A small self-supervised image encoder, trained from scratch.
Model: norm layernorm, patch size [4, 4], layers 14, width 320.
Training: soap at rate 0.001, 7300 steps.
Rows from block 5, named by matrix and row number. Rows with one number belong to one attention dimension. Each number is 128 + 32 x the weight over its row's rms, rounded and kept within 0 to 255. All counts start at 0. After the name is the row's rms in percent of the matrix's.
# q: attention query (model.blocks.5.attn.q.weight, 320x320), inputs 0-159
# k: attention key (model.blocks.5.attn.k.weight, 320x320), inputs 0-159
q.163 028 [171 131 150 114 139 213  93 154 114 133 127 107 121 130  53 135 131 101 140 100  99 131 106 140 131 208 144 180 167  65 126 123 126 108 131  59 120 142 152 148 117 126 132 142  78 133 130 152 132  54 135 125 164 135  77 137 133 127 123 159 152 133 103 132 130 139  73 139 142 152 165 192 133 131 141 129 147 127  86 137 127 129 244 119  96 130 137 128 137 125 149 134 142 148 150  69 111 116 130 127 163  93 141 130 109 124 158 138 130  19 125  95 118  90 154 101 177 144  99 129  70 135 154 133 106 128 101 150 109 159  75 138 181 123 170 131 116 165 135 142 140  62 128 148  80 127 122 131 134 113 140 112 118 128  39 148 126 157  81  87]
q.164 015 [127 106 214 137 122  97 141  53  30 148 162 195 144 137 137 130 166 113 127 140 120  98 112 128 129  79 128 165 147 132 122 202 173 147  77 113 187 145 130 124 100 112 127 110 155  89 132 125 121 128 134  59 129 180 127 129 128 111 108  70 137 127 147 128  96 110  93 128 172  53 135 152 119 132 149 143 121 159 128 123 126 108  86 110 148 135 217  65 152 166 141 103 126 128 159 151  90 146 125 144 131 139 142 154 176 137  82 148 119 166 151 133 137 165 105  94 125 180 120 152  95 126 138 160 128 162  95 161 103  88 125 161 122 107 100 144 104  74 171 114 112 167 141 167 159 114 193 107  70 104 130 113  66 125  98 213 133 150 136 145]
q.165 019 [ 61 127 157 131 166 127 116 150  87 111 120 130 119  72 106  34  72 146 130 129 134  94 116 128 184 123 136 119 143 122 133  40 168 134 164 124 144  99   0 151 128 157 119 172 139 129 116 124 217 129 119 164 122 150 127 124 128 132 138 133 225 148 118  65 166 146  67 124 122  79 130 155 138 114 135 132 190 112 116 130 114 131 116 131 103 125  98 127 125 113 127 171 165 159 119 133 101 120  94 128 170 117 133 114 130 139 124 206 121 133  90 126 118 102 141  89 153  37 121 114 128 131  96 152 117 108 144 136 129 134  78  40 133 115  31 105 125 132 140 128  71 104 176  85 139 144  76 122 136 126 126 117 105 129 148 122 110  81 103 141]
q.166 036 [ 93 140 129 128 127 205 111 144 126 125 118 127 122 132  78 128 130 126 146 100 128 135 122 125 165 162 213 155 130 131  82 142 154 104 138 115 101  95 132 154 164 183 127 132 120 140 121 138 157  83 128 136 122 165  40 176 154 123 164 151 157 131 132  51 146   0  94 154 116 129 112 125 194 152 140  94 123  87 127 130 134 129 199 150 118 187 133 149 129 123 130 105 181 159 107  40 132 103 125 127 146 124 122  52 121 126 128 156 139 127 104 135 133  87 174  87 147 115 127 131 119  99 132 106 129 103 161 117 129 134  37  40 132 115 135 118 103 182 134 142 144  74 122 110  55 160 122 137 139 113 148 128 117 107 128 123  79 134  52 121]
q.167 008 [133 149 167 129 154 130 116  62 116 114 120 113  88 124 116 129 135 127 123 108  91 183 127 157 129  99 128 140 150 113 136 103 129  91 174 134 207 166 148 128 127 120  98 143 110 158 115 133 126 111  82 117 124 142  71 148 232 145 120 128 136 149  75 168 159 189 146 118 119  66  88 150 207  96 113 138 135 118  58 113 132 146 130  92 153 138 172 132 102 127 127 154 135 159 121 194  95 104 164 109 181 168 129 120 170 119  57 152 140 176 114  86 114  87 163 167  94 181 130 127 121 130 103  95  91 104 136 117 121 124 106 130 139 100 163 136 129  77 120 180 129  96 163 114 151 124 111 178 139 135 119 137 125 158 141 145 107  32  55 134]
q.168 114 [120 142 130 119 153 116 150 129 147  77 125 110 124 106 155  70 135 139 127 127 134 141  93 130 137 128 128 155 142 144 149 135  92 124 134 120 162 122 117 131 136 129 132 124 159 128 108 121 125 157 115 129 129 118 155 116 124 141 113 141 146 129 132 102 150 120 137 144 110 131 123 104 136 135 132 133 128 128 219 134 126 129 134 143 123 122 102 136 201 110 107 137 131  27  89 121 143 255 107 120  89 145 101 114 135 159 118 129 149  66 135 125 255 133 136 167 116  38 105 132 157 138 127 130 128 127 139 131 205   0 128 107 112 117 134 135 136 109 141 128 177 112 146 116 124  78 116 161 141 125 123 118 142 135 161 122 124 115 153 112]
q.169 024 [154 128 127 129  68 130 141 141 121 137  90 119 131 127 165 124 131 141 128 131 133 160 128 125  99 127 130 123 130 128 129 132  68 162 111 255  77 138 164 143 128   0 131 101 125  51 130 129  76 129 178 125 121 135 149 124  82 158 102 119 116   9 124 126 131 193 161 127 129 183 128  73 190 128 130 154  38 128 126 127 115 129 127 125 120  39 149 140 128 130  90 156 112 132 129 127 117 126 134 129  87 121 130 168 107 129 118 136 174 128 158 122 125 126 128 140  52 139 123 122 109 142 122 125  93 128 119 130 122 116 234 194 125 119 129 143 126 129 132 113 135 127  81 130 158 125 129 100 136 127 126 124 124 167 128 120 127 119 104 123]
q.170 012 [134 126 103 130 120 152 112 123 174  75  96  89 119 131 125 136 176  93 130 119 131 167 130 132 132 167  78 149 101 101 122 240  84 122 160 120 122 181 195 146 140 163 116  72  89 142 121 145  81 127  77 139 163 115 107 151 145 146 126 171  95 120  64 139 149 232 137 123  87 160 121 150 143 106 175 120 125 101 144 132 112 160 168 158 118 126 115 131 107 125 112 152 147 154  67   0 121 107 214  97 135 152 124 113 143 140 135 124 131 129 108 125 108  98 148 152 117 134 152 120 169 119 129  94  92 103 159 107 141 149 104 118 140 100 138  79 132 137 134 155 121  75 149 104 130 135 120 156 123 155  90 132 124 141 124  63 113 120 126  36]
q.171 023 [126 209  97 136 146 114  97  93 108  61  95 154 201  84 156 134 126 240 127 115 112  86 120 120 149  99 113 115 140  75 159 111 136  73 129 194 119 159 105 146 144 130  79 127 114 111  97 110 144 104 145 181  92 130 100 133 158 182 157 138 228  87 145 162 115 182 122 108 149 124 116 112 144 115  86 149 110 125 128 112 152 169 114  96  97 125 135 152 127 129 128 255 129 152 120 126 126 149 134 126 147 127 126 129 145 139 149 128 146 116 118  36 132  92 125 134 101 126 107 132 114 119 103 141  86 129 149 163 138  92 131 116 161 133  81 128 112 119  88 167 147 114  94 119 128 120 126 135 129 174  82 106 117 136 146 116 128 128  94 115]
q.172 023 [139  94 158 109 119  98 164 118 125 138 128 127 117 124 233 121 129 109 121 179 159 209 129 143 125 133 127 138 128 130 126 131  67 148 114 107 110 118 115  99 124  63 127 134 135 138 122 125 118 179 134  79 112 144 181 132 124 150 101 104 139 119 127 126 117 124 130 127 172  96 132 134 155 135 144 130 245 139 132 255  98 133 119 125 146  85 130 130 135 133 126 113 125 122 156 144 131 146 123 140  64 151 133 128 112 142 111 130 129 108 153 129 138 144 119  91  48 128  42 143 115 144 145 142 114 140  91 144 103 134 162 109 128  94 124 141 178  80 154 101 114 123 148 140 156 147 131 163 127 146 129 133 255 186 121  53 121 132 118 130]
q.173 017 [ 97 146 103 128 163 115 107 136 162 110 101 172 134 103 181 126 117 201 104 165 131 103  92 122 130 129 114 117 131 106 142 125 103 131 124 146 117 168  69 132 122 114  97 162 138 152 117 123 128 133 132 137 124 146 129   2 120 240 122 215 129 128 133 127 127 207 134 116  86 146 128 124 144 109 112 133 128 136  92 139 120 162 126 123 109 126  93 128 130 130 101 188 122 137 129  84 146 138 144 122 123 126 129 133 150 147 143 113 128 125 112 114 145  91 119 146  95 122 105 135 141 134  92 128  33 125 152 133 145  60 142 132 133 129 115 122 154  94 106 129 136 102 122 118 142 119  95 135 105 164 108 131 183 127 142 110  85  55 123 144]
q.174 023 [ 99 147 134 131 134 129 128 166 129 112 118 111 158 138 127 175 171 198 129 111 130 182 146 131 113  92 137 136 115 145 115 221 118 130 131 108 171 156 148 147 136 110 130 127 129 129 167 193  31 129 115  69 164 128 143 128 126 115  98 123 136 109 126 107 190 160 186 130 114  75 124 149 154 118 122 147 128 120 125 151  10 140 153 154 199 124 106 123 106 116 124 130 157 150 166 128 134  85 168 131  12 181 130 112 112 127  77 141 148 188 157 128 116 128 137 133  84 123 132 113 140 176  94 120 125 109 146 130  81 160 169 127  97 108 142 126 125 143 125 122 125  92 126 112 125 102 100 167 134 125 111 149 181 138 128 123 102 121 119 127]
q.175 040 [113 206 150 122 144 124 133  61 122 126 127 139 130 135 143 148 126 166 141 102 119 106 120 117 185   0 124 127 131 138 146 130 165 133 119 128 163 130 126 209 134 154 146 146 140 100 128 168 135 136  76 150 133 138 126 117 180 110 125  99 157 119 140 131 147 119 127 135 126  45 141 127 127 126 114 141  65 127  75 131 111 125   9 115 143 138 138 110 124 131 145 124 148 146 116 160 121 117 148 141 125 128 133 124 129 133  69 125 111 149 138 113 112 141 150 150 131 136 106 113 162 136 109 117 112 112 129 127 112  65 149 144  94 130 134 106 123 156 118 112 146 237 101 129 146 114 129 108 140 131 113 110 125 124 141 144 126 128 104 127]
q.176 046 [111 128 127 110 110 133 158 128 146 164 131 118  84 138 130 156  91 125 130 134  45 143 140 127 149 116 244  83 120 122 121 125 223  92 123 126 115 124 166 128 128 140 127 148 113 191 129 137 130 104  95 126 131 110  82 137 222 136 223  79 112 130 163 140 108  95  76 137 195 114 125 176 108 235 125 123  83 134 107 161 130 133 134  87 131 147 135 128 127 130 182 112 135 133 104 132 112 124 183 142 124 138 131 133  93 122 126 133 145 128 132 116 141 130 137 129 165 154 128 137 110 120 150 127 147 128  45 122  83 172  50 148 141 120 136 120 125 116 132 158 135 153  56 132 106 138 149 139 192 118 131 139 127 135 111 128 124 128  59 103]
q.177 035 [113 125 104 100 115 119 154  59 137 101  90 139  76 109 124  99 105 100 159   0 103  56 107 135 134  95 123 128 118 125 138 123 136  89 127 137 129 138  97 121 124 158 104 130 134 135 130 107 209 101 148 189 107 127 122 150 137 162 145 255 193 124 135 135 121 116 121 105 175 122 129 165  86 111  95 132 141 130 134 137 129 154 101 120 133 163 130 126 133 150 124 128 138 136 130  91 135 118 131 150 125 124 144 125 134 105 147 161  99 126 150  91 129 114 152 100 113 127 128 133 123 120  76 160 146 133 112 200 146 117  80 114 158 120  94 111 129 134 111 131 150 139 123 178 126 125 185 127  90 160 119 130 133 116 125  93 128 125 101 169]
q.178 051 [134  79 117   0  97  51 131 112 134 128 128 133 181 121 104 113 141 127 119 137 137 109  97 120 128 136 112 140 128 130 140 127  37 159  77 156 131 128 138  57 115 128 127 100 144 124 140 109 130 138 135 139 145 101 147  85 128 131  76 142 146 128 115 210 102 140 138  80 127 134 144 141  83 119 122 131 128 153 138 140 122 126 110 109 144 130 153 112 141 141 117 114 116 124 128 128 124 143 128 162 130 140 141 123 170 112 131  76 108 125 128 130 143 122  72 120 136 137 149 153 135 115 128 139 148 138 125 169 148 127 127 121 127 202  53 123 174  66 131 139 124 120 147 133 174  59 144 123  99 140 108 182 255 135 112 127 141  96 118 151]
q.179 025 [129 112 150 173 136 120 155 101  71 153 146 123 114 152 119 117 172 143 126 154 133 148 134 111 125 162 107  75 152 127 125  78 132 157 117 109 132 144 125 131 132  52 102  19 120   0 128 130  86 135 128 136 103 138 182 143  65 122 128 103 106 128 127 128 138 147 159 133 117 132 108 119 169 121 146 119 178 129 140 130 115 126 126 118 139  95 158 194 117 132 130 140 124 159  72 124 105 146 161 124 171 132 126 222 122 165 116 141 155 104 170 141 122 149 146 139  93 170 139 174 114 143 128 116  85 125 125 124 100 114 123 135 115  93 122 142  69 153 144 125 139 120 131 108 137   0 125 116 159 130 118 111  96 147 123 139 108 159 156 104]
q.180 070 [118 134 133 127  88  56 124 132 127 118 128 198 139  89 131 130 126 135 107 146  85 114  67 169 125 105 128 162 114 114 154 133  23 126  94 155 148 166 131   0 128 115 122 112 148 104 127 140 140 125 129  95 127 113 165 123 138 143 128 113 157 128 139 200  65 152 117  54 154 115 130 150 128 111  97 158 130 172 130 133 129 139 108 120 128  80 132 110 160 158  99 117 123 112 176 136 133 180 138 145 127 153 158 155 194 131  92  97 136 146 128  99 167 125  76 106 113 125 128 180 102 109 125 165 113 205 126 224 125  79 157 138 134 185 112 118 144  14   0 181 142 128 117 169 155  68 129 151 130 128  83 133 134 121 119 136 123 115  99 146]
q.181 017 [117 131 124 129 138 149 197  94 138 161 124 126 102 140 110 128 125  90 123 129 174 113 148 121 146 150 162 199 115 194 109 136 156 157 142  83  87  54 155 132 106 154 164 166 161 140 170  79 176 121 106 130 168 127 146 137 127 116 126 141 168 141 128  73 159  30 119 143 157 124 161 149 142 180 183 116 149 120 111 132 110 106 150 163 209 137 151 107 128 120 129  82 130 136 142 121 125 113  86 125 125 177 132  84 114  93 121 130 117 122 159 164 129 149 125 101 181 177 130 120 188 132 163 137 155 118  64 111 138 241  69 111  85 112 114 117 155  73 188  96  84 159 131 160  88 169 133 112 132  95 133 134 126 132 116 124 123 117 146 126]
q.182 055 [126 130 106 106 128 115 103 126 147  51  81 179 184  76 141 114 125 127 123 130 108 118  74 139 105  68  71 167 123  97 160 157  88  89 112 124 131 190  98 130 124 116  81 136 133 120  82 127 161 125 166 154  76 127 115 151 128 177  73 141 224 108 140 150  89 165 106 106 133 119 120 123 107  69 110 145 201 140 113 123 133 217  86 119 127 114 115 135 143 146 112 140 126 136 135 108 149 168 121 134 125 137 164 132 132 145 128 127 127 127  96   7 146 111 110 139 108 113 111 137 116 122 117 183 114 157 130 180 145   8 128 129 165 141 124 102 130  97 111 216 147  57 117 151 104  96 134 213  86 162  89 145 148  95 126 104 134 112 119 129]
q.183 017 [126 114 127 153 128 135 138 130  80 194 150 108 102 166  80 132 149 107 133  94 134 117 146 109 186 166 131 149 131 169  86 149 161 146 130 111  96  62 145  85 105 164 153 122 121 164 181 101 131 124  88  97 159 155  91 148 160 110 121 168 113 170 124 129 147  95 108 163 165 152 136 142 145 178 170  67 116 110 132 142 121 113 181 131 155 204 193 128 129 121 148  87 131 144 142 117 120 111 126 125 145 178 121  85 153 120 133 130  76 134 168 201 125 139 121 107 213 180 128 127 137 118 190  98 192 115 105  75 128 206  80 127  99  78  93 143 135 135 205 110 106 147 129 123 127 212 121  68 123  95 136 133  95 143  76 163 122 147 121 121]
q.184 043 [128  97 131 158 125 148  89 117 140 128 131  90 121 148  79 134 161  90 143  85 119 133 150 131 139 136 142 172 124 126  98 194 125 102 152  80 118  89 168 124 141 133  87 126 108 141 148 147  99 112 124 119 161 137 112 233 111 121 164 139 107 133 110 136 157  96 136 137 119 245 106 115 116 112 137 104 146 105 156  49 143 142 163 132 202 179 141 125  98 125 146 129 129 151 185 147 103 102 124 105 132 189 122 105 161 127 122 166 138 134 140 138 115 127 144 106 136 164 152 117 139  91 162 112 207 114 132 104 107 194 125 129 151  86 148 144   3 131 143 141 127 103 136 130  82 161 121 185  70 121 129 122 109  99 126 135 102 126 130 119]
k.163 039 [109 124 126 128 108 122 123  65 132 141 144 149 160 174 128 175 141 122 139 128 118 120 152 133 129  88 122 125 150 129 119 162 154 131   0 135  95 120 128 129 119 134 145 135 131 123 136 136 160 125 131 132 138 104 128 133 136 107 129 132 149 156 128 141 114   1 145 131 145 138 114 131 128 157 124  96 128 132 132 136 123 140 126 108 153 133 185 127 108 134 145 111  49  71 139 122 136 121 116 144 125 128 133 127 132 103 137 126  76 130 171 102 122 149 124 131 134 186 144 125 127 131 139  91 134  98  83 128 119 128  92 195 114 114 105 133 131 125 125 125 135 173 134 165 138 157 223 118  60 142 127 135  93  98 138 126 130 142 114 105]
k.164 026 [131 161 130 113 143 106 128 133 124 104 135 119 127  90 138 123 121 122 136 127 117 127 120 164 116 118 119 127 142 120 132 107  64 106 163 125 133 140 105  99 186 135 118 132 114 140  96 163 131 140 127 109 114  87 133 117 103 130 146 132 133 135 120 128 125 116 127 133  88 124 114 116  63 125 103  64 173 124 141 133 130 128 130 126 104 127 105 186 117  60 133 145 135 143   0 129 153 129 139 134 127 123  73 129 170 155 169 121 136 255 120 100 120 123 233 206 135 113 110 131 133 116 136 112 128  92 159 141 121 145  85 124 144 137 135 126 123 113 125 134 129 122 152  86 128 115 103 142 122 171 144 128 154 105 164  89  77 255 128 128]
k.165 022 [112 122 139 131 115 119 129 115 129 145 138 129 129 137 139 134 128 119 129 128 117 125 160 129 127 128 123 128 129 131 124 131 126 112 116 190 127 115 127 122 135 130 126 144 133 131 133 122 114  82 139 148 131 126 114 128 128 161 136 127 132 101 132 134 117 142 145 127 155 120 118 124 129 130  99 173  84 140 128 126 130 136 108 112 151 133 177  68 110 137 119 111 136 117 166 129 129 129 120 150 123 147 111 122 121 120 128 126 131 140 138 129 130 135 106 115 112 134 120 148 129 139  32 145 136 141 114 127 118 123 138 139 127 128 123 153 161 113 121 135  84 149 118 140 127 137 143 144 125 137 129 163 167 202 117 142 137 108 108 147]
k.166 046 [127 123 148 107  51 130 126 123  86 147 172 133 129 124 126 125 127 128 132 116 128 123 116 129 137 121 128 128 126 127 124 109 127 122 131 155 129 130 126 102 131 132 129 130 110 129 113 130 133 143 122 129 128 110 128 116 142 129 127 119 115 149  98 128 124 138 119 255 131 142 119 146 106 116 127 122 141 115 165 126 135 123 113 119 127 117 123 126  94 126 140 193  93 255 130 144 125 143 128 159 156 130 134 147 137 130 142 136 125 116 124 125 115 126 126 145 159 143 111 160 141 112 159 116 124 113 130 122 128 114 117 149 137 129 133 151 122 111 127 130 128 131 150 137 128 130 129 129 122 136 128 127 132 128 128 127 126 153 128 118]
k.167 017 [128 136 123 124  35  91 101 119 180 172 106 133 135 135 127 139 126 114 129 121  96 124 114 186 137 100 118 115 129 112 120  97 106 128 107 146 109 107 101 144 123 115 139 139 131 143 142 111 154 131 199 161 129 103  81 138 117 174 128 101 143  61 156 181  55 140 107 124 168 156  96  87 128 143  91 135 118 155 137 140 181 239 103  88 119 112 160 122 145 171  66  47 141 107 181 137 130 126 107 200 132 125 130 128  78 101 132 127 146 175 146 132 153 104   0 113 128 141 122 174  93 120 123 157 142 159  97 131 141 122 143 142 154 143 139 172 136 127  79 132 186 140  94 169 123 136 158 119 134 139 162 237 119 151  71 109  82 114  64 156]
k.168 100 [ 94 152 137 128 255 144 183 116 160 126 125  25 116 116 128 115 116 128 102 121 136 134 141  76 129 233 151 107 127 170 112 124 145 137 128 131 133 127 130 132 180 129 139 128 141 118 129 110 117 128  88 134 129 121 143 139 121 129 148 131 124 134 176  45 208  89 133 203 124 198 132  54 108 123 129 131  82 118 150 109 142 116 125 129 131 141 123 109  44 123 123 142 117 111  60 136 128 119 204 136 112 120 114 134 143 127 148 129 126   0 117 201 111 148 200 136 142 124 111 141 159 138 129 124 167 118 129  85 127 126 135  72 117 115 165 127 113 141 109 115 123 148 128 115 122 125 137 122 113 123 116 115 184 127 142 127 100 137 126  85]
k.169 014 [129 220 118 136 108  64 123 112 124 152 120 179 204 117 106  97 120 134 151 126 104 102 137 131 128  78 104 129 152 128 126 118 133 131 122   4 164 122  79 123 125 139 133  94 132 115 139 119 126 201 107 107  99  82 153 145  92  91 127 108 130  91 129 130 110 122 128 117 120 230 110 105 105  99  33 139 168 160 196 128 120 127  63  80 150 133 132 120 132 146  69 106 114  87   0 165 145 126 130 216 101 126 123 161 145 125 166 128 113 160 153 107 121 176 128 117 184 144 140 177 146 137 101 181 225 149 113 177 122 105 141 134 147 137 126 163 131 134  68 128 125 160 139 115 145 114 165 126  75 132  73 140 118 125 127  79 124 133 117 185]
k.170 017 [120 156 120 202  66 124 119 142 143 125 107 156 160 146 117 118 126 141 114 125 129 134 116 141 118 129  39 127 113 129 118 123 135 146 129 255 128 121  85 142 111 114 255 121 144 118 157 112 156 141 133 132 136 114 132 124 121 127 120 143 153 117 133 141 132 134 129 122 113 136 145 133 143 132 145 137 142 116 132 125 128 123 131 123 125 124 126 121 149 128 109 130 120 123 142 123 135 113  89 146 113 117 255 149 130 126 128 172  99 203 140 140 131 133  76 111 105 122 124 117 138 125  68 104 143 116 128 141 156 133 117  99 136 137  74 145 157  92 109 140 125 123 123 124 118 126 142  90 115 125 116 128 128 131 128 135 125  89  94 255]
k.171 028 [128  94 123 131  48  78 114 129 146 136 135 129 106 137 140 130 141 117 215 127 102  94 113 135 136 128  86 129 177  98 126 123 128 112 121 122 116  19 102  91 175 151 120 255 111 142  85  93 135 140 148 127  96 124  98 155 100 124 149 132 130 113 124 179  76 114 125 135 140 236  84  68  91 122  99  68  61 142 160  93 139 153 119  83 129 138 134 150 120 109 123  83 129 174 167 132 139 137  99 152 117 137  81  78 120 128 171 108 140 147 160 181 137 112 109 126 130 143 107 176 124 100 185 113 161 132 126 130 127 125 140 139 144 129 122 221 134 122 110 142 144 138 135 141 135 133 122 137 112 166 149 141 114 123 120 136  56 150  96 157]
k.172 036 [131 191 113 128 124 125  85 122 116 131 129 187 144  84 130  62  99 124  57 134 123 127 126  91 133 128 132  94 110 126 183 100 149 167 141 133 118 159  76 121  85 115 106 127 130 135 115  73 172 129 142 158 119 129 124 137  95 163 147  25 122 135 122 119 115 188 119 126 128 160 129 140 131 121 125 167  79 124 139 203 156 120  94 118 126  58 126  71 139 188 132 149 143 109 130 129 127 133 255 132 137 105 139 156  71 133 167 156 128 128  67 128 126 115 122 116 104  88  98 175 119 124  22 184 147 189 135 125 126 124  97 104 140 133 128 126 121 186  70 118 217 125 128 128  84 125 124 134 125 128  63 126 125 133 130 117 158 104 132 137]
k.173 036 [127 126 133 136 121 114 130  82 115 135 145 150 158 134 118 125 129 116 129 148  61 111 124  74 122 119 129 129   0 127 121 123 155 135 140 124 136 128 109  96 122 131 133 122 141 124 156 138 141 135 128 126 133 117 196 143 119 112 116 118 126 125 128 107 118 127 187 127 145 136 142 128 130 118 123 255 114 128 147 128 121  89 122 116 150 125 135   0 103 133 151 127 123 124 146 141 126 126 140 129 126 126 161 148 129 127 137 131 191 146 137 122 106 188 127  29 128 159 133 129 127 133   0 145 141 129 119 146 113 125 170 149 129 128 128 132 130 120 128 122 107 161 132 146 138 129 149 124 115 122 107 122 129 136 128 132 116  91 168 152]
k.174 038 [131 187  93 106 166 133 137 128 131  53 107 129 124  77 126  96  71 127  94 128 133 123 109 124 133 121 148 116 115 129 135 120 128 127 130  96 147 135 103 124 128 133 123 127 158 129 134 121 149 255 107 106 138 123 125 127 135 133 136 150 128 138 138  96 141 130 124 109 113 176 166 130 103 128 131 167 137 150 121 113 120 106 115 144 105 134  84  70 152 124 128 139 130  88   0 139 128 143 148 125 128  99 132 146 147 143 120 148 115 127 112 131 117 154 125 101 142 105 129 126 149 130 119 181 144 141 114 132 125 139  99 117 131 139 116 110 136 117 122 119 126 115 128 108 107 108 157  96 125 196  97  12 142 125 127 101 147 114 169 138]
k.175 057 [140 110 149 125 175 102 128 136  81 120 143  88  90 118 136 144 190 122 167 127 118  68 117 135 134 114 111 186 166 137 128 160 130  40 115 110 143  62 137   0 139 159  87 136 117 127 116 133  95 123 146  46 124 138 117 140 122 124 136 101 123 179 143 149 106  57 111 137 160  51 107 106 124 126 115 120 106 144 110 144 146 138  91 116 120 186 142 184 133 114 145 133 128 137 136 148 128 156 119 134 126 138  80  79 147 158 146 116 134 146 142 128 163 129 138 122 125 137 133 144 105  69 235 137 155 155 127 129 114 135 140  59 124 109 133 148 110  74 149 127  26 139 148 130 141 125 111 127  16 120 176  80 108 104 122 139 115 166 111 132]
k.176 056 [153 134 150 112 135 137 127 160 132 116 134 128 128 125 126 139 176 124 153 111 140 136 115 153 136 131 117 165 163 128 124 123 114 120 141 112 169 138 152 173 136 128   0 134 129 119 135 182  67 118 129  99 166 232 131 125 133 122 125 110 149 135  87 129 131 225 128 120 101  19 129 160 229 100 132 143 150 116  85 123  99 224 138 135 122 124 122 155 105 106 146 155 141 145 120 138 171  39 149  98 141 193 109 130 109 147  58 162 163 145 127 135  95 123 141 149  99 123 148  97 124 139 108  80  57 101 144 116 113 123 146 128 133 127 129 116 126 139 133 126 130 114 113 111 151 123  76 205 129 110 138 176 146 118 127 126 122 127 121 136]
k.177 050 [128 111 127 116 124 127 104 115 127 150 139 119 118 135 148 149 127 109 144 128 120  71 141 125 134 122 130 118 127 126 218 122 131 114  99 140 117 117 131 127  58 134 126 145 124 144 128  92 121  95 193 124 130 145  96 133 144 145 130  99 120 115 138 144  96 128 110 166 163  98 127 123 131 142 124 127 100 130 118 125 149 144 116 105 126 124 165 128 125 186 144 107 138 138 151 126 126 130 121 137 132 141 103 121  59 125 147 126 139 138 132 129 245 115  54 119 135 134 102 163 107 126 100 133 126 226 113 115 122 129 128 132 127 120 128 147 127 127 122 143 125 139 111 147 127 142 128 140 144 130 153 141 121 128  90 135 165 132 115 128]
k.178 079 [125 255 143 131 124 143 124 126 127 141 121 100 113 136 117 130 156 130 134  91 120 144  67 140 139 137 112 121 144 113 127 124 135 123 114 140 117 116 128 184 124 125 128 138  68 129 122 119 132 106 171 135 129 154  97 135 123 147 154 126 134 163 127 145 105 167 120 151 132 129 109 114 142 143 134 130 123 128 103 128 142 152 126 110 100 127 138 214 133 142 124 115 143 153 129 125 128 131 114 135 155 145 114 121 104 121 158 144 144 109 128 128 148  70 117 162 119 127 128 134  95 125 152  63 112 133 118 112 130 126 126 109 143 112 128 145 103 150 118 131 137 117 111 113 125 149 123 136 158 132 162 131 105 129 107 130 133 142  97 108]
k.179 045 [141 131 121 108 112 129 107 124 120 255 125 116 103 130 121 129 129 113 135 133 101  95 102 131 139 106 121  92 123 115 147 105 129 123 120 147 127 126 122 130 118 129 114 149 122 149 128 122 137  91 149 124 139 130  77 149 118 156 147  95 130  88 139 154  73 133 116 128 157 110 131 128 125 129 126 121 120 139 121 159 153 159 120 104 122 105 149 127 128 144 136  96 147 140 172 131 129 108 134 150 143 121 139 127  84 119 157 130 141 146 123 111 155  87 114 114 127 141 125 164  88 125 140 130 124 147 107 122 118 131 128 128 138 133 142 131 128 136 107 134 143 142 100 147 111 131 123 135 150 140 150 167 109 127  87 131 136 140 110 155]
k.180 096 [125 255 137 112 133 157 141 118 107 133 134 119 118 133 129 127 188 136 135 128 119 132 113 124 130 121 143 124 130 122 121 112 130 125 128  58 128 163 125 127 127 132 129 132 127 133 122 131 127 127 132 127 129 142 122 126 132 113 133 107 120 147 100 132 120 134 125 135 136  88 122 127 125 125 123 123 124 125 124 127 128 109 126 120 128 129 143 133  85 120 158 143 145 129 117 151 111 126 142  78 177 131 131 132 153 148 130 136 109 129 130 122 103 132 153 134 129 130 156 132 121 131 141 111 117 103 126 121  98 128 129 122 127 120 139 135 124 122 141 129 122 135 128 131 131 138 127 131 153 129 133 122 128 133 125 136 123 133 124 118]
k.181 017 [120 148 126 173 161 123 130 139 129 122  76 187 172  95 159  84 119 147  52 129 146 150 135 131 135 129 128 101 116 132 128 126 137 139 161 142 118 146 115 200 108  65 165 133 133 128 154 124 177 110 156 172 118 125 150 115  92 152 155 156 137 152 118  94 138 146 192 161  44 145 134 163 173 120 137 151 146 100 139 121 112 156 132 143 111 109  87 150 164 148  95 156 122 132  80   0 177  90 120  84 116 109  91 155 127 118 136 169 130 129 119  96 130 140 110 124  96 113 128  76 133 156  65  97 126 105 147 128 138 130 100 108 134 126 126 113 120 170  95  77 128  99 104 127  55 118 129 115 131 133 113  97   6 165 180  38 115 110 130  91]
k.182 074 [130 141 125 148 111 119 128  51 125 134 137 125 125 139 122 133 145 124 144 167 114  91 125 104 171 113 124 129 132 127 170 137 147 130 133 127 139 125 128  65 112 137 125 122 118 136 121 142 137 139 129  92 115 119 127 255 121 109 138 123 106 138 128 132 115  72 113 255 147 129 119 128 114 117 129 106  69 128 154 145 187 128  74  95 139 136 140 124 116 128 142 123 127 135  77 134 116 255 138 115 125 129 133 122 135 129 199 131 117 131 209 113 122 142 137 121 129 149  76 232 143 105 154 126 136 133 122 153 113 136 136 140 127 110 126 153 129 108 121 130 123 167 145 141 133 142 128 126 109 160 138  39  98 120 126 140 116 145 116 148]
k.183 023 [112 141 177  80 145 154 137 122 124 127 128 155 155 125  98 127 127 127 117  70 133 144 137 183 131 118  13 132 128 138 120 106 128 127 149 135 153 130 133 222 152 155 166 144 140  81 156 208 130 127 120 140 157 113 144 104 138  82 129 184 156 126  85 120 134 131 146 104 128  92 132 187 119 125 105 153 255 128 113  47  50  87 112 129 128 123 120 153 124 136 125 134 128 106 126 142 128  64  98 155 137 126 127 129 160 124 127 141  55 130 126 118  49 142 128 123 126 126 130  92 132 163  62  97 119 101 131 164 131 114 138 105 132 138 119 125 120 129 141 134 127 128 144 133 126 115 144 128  58 121 170 124 139 135 144 123 112 110 132 129]
k.184 117 [128 136 121 135   0 128 120 122  91 134 124 156 141 138 129 120 118 132 101 133 129 127 129 119 129  84 119 110 123 127 139 125 135 137 124 142 124 132 120 137 118 124 147 127 135 130 142 119 140 124 133 131 120 127 134 126 124 116 130 130 132 127 127 123 133 137 133 118 121 105 129 130 128 131 133 123 131 134 138 128 132 132 125 127 141 113 130 126 137 133 121 130 125 123 136 120 136 127 132 182 129 121 133 136 123 122 146 127 113 255 128 134 134 127  90 128 130 131 129 126 124 127 116 120 131 127 128 127 137 121 122 195 122 133  86 122 128 136 118 121 116 136 123 138 128 135 129 116 127 138 123 136 101 131 128 120 130 117 123 205]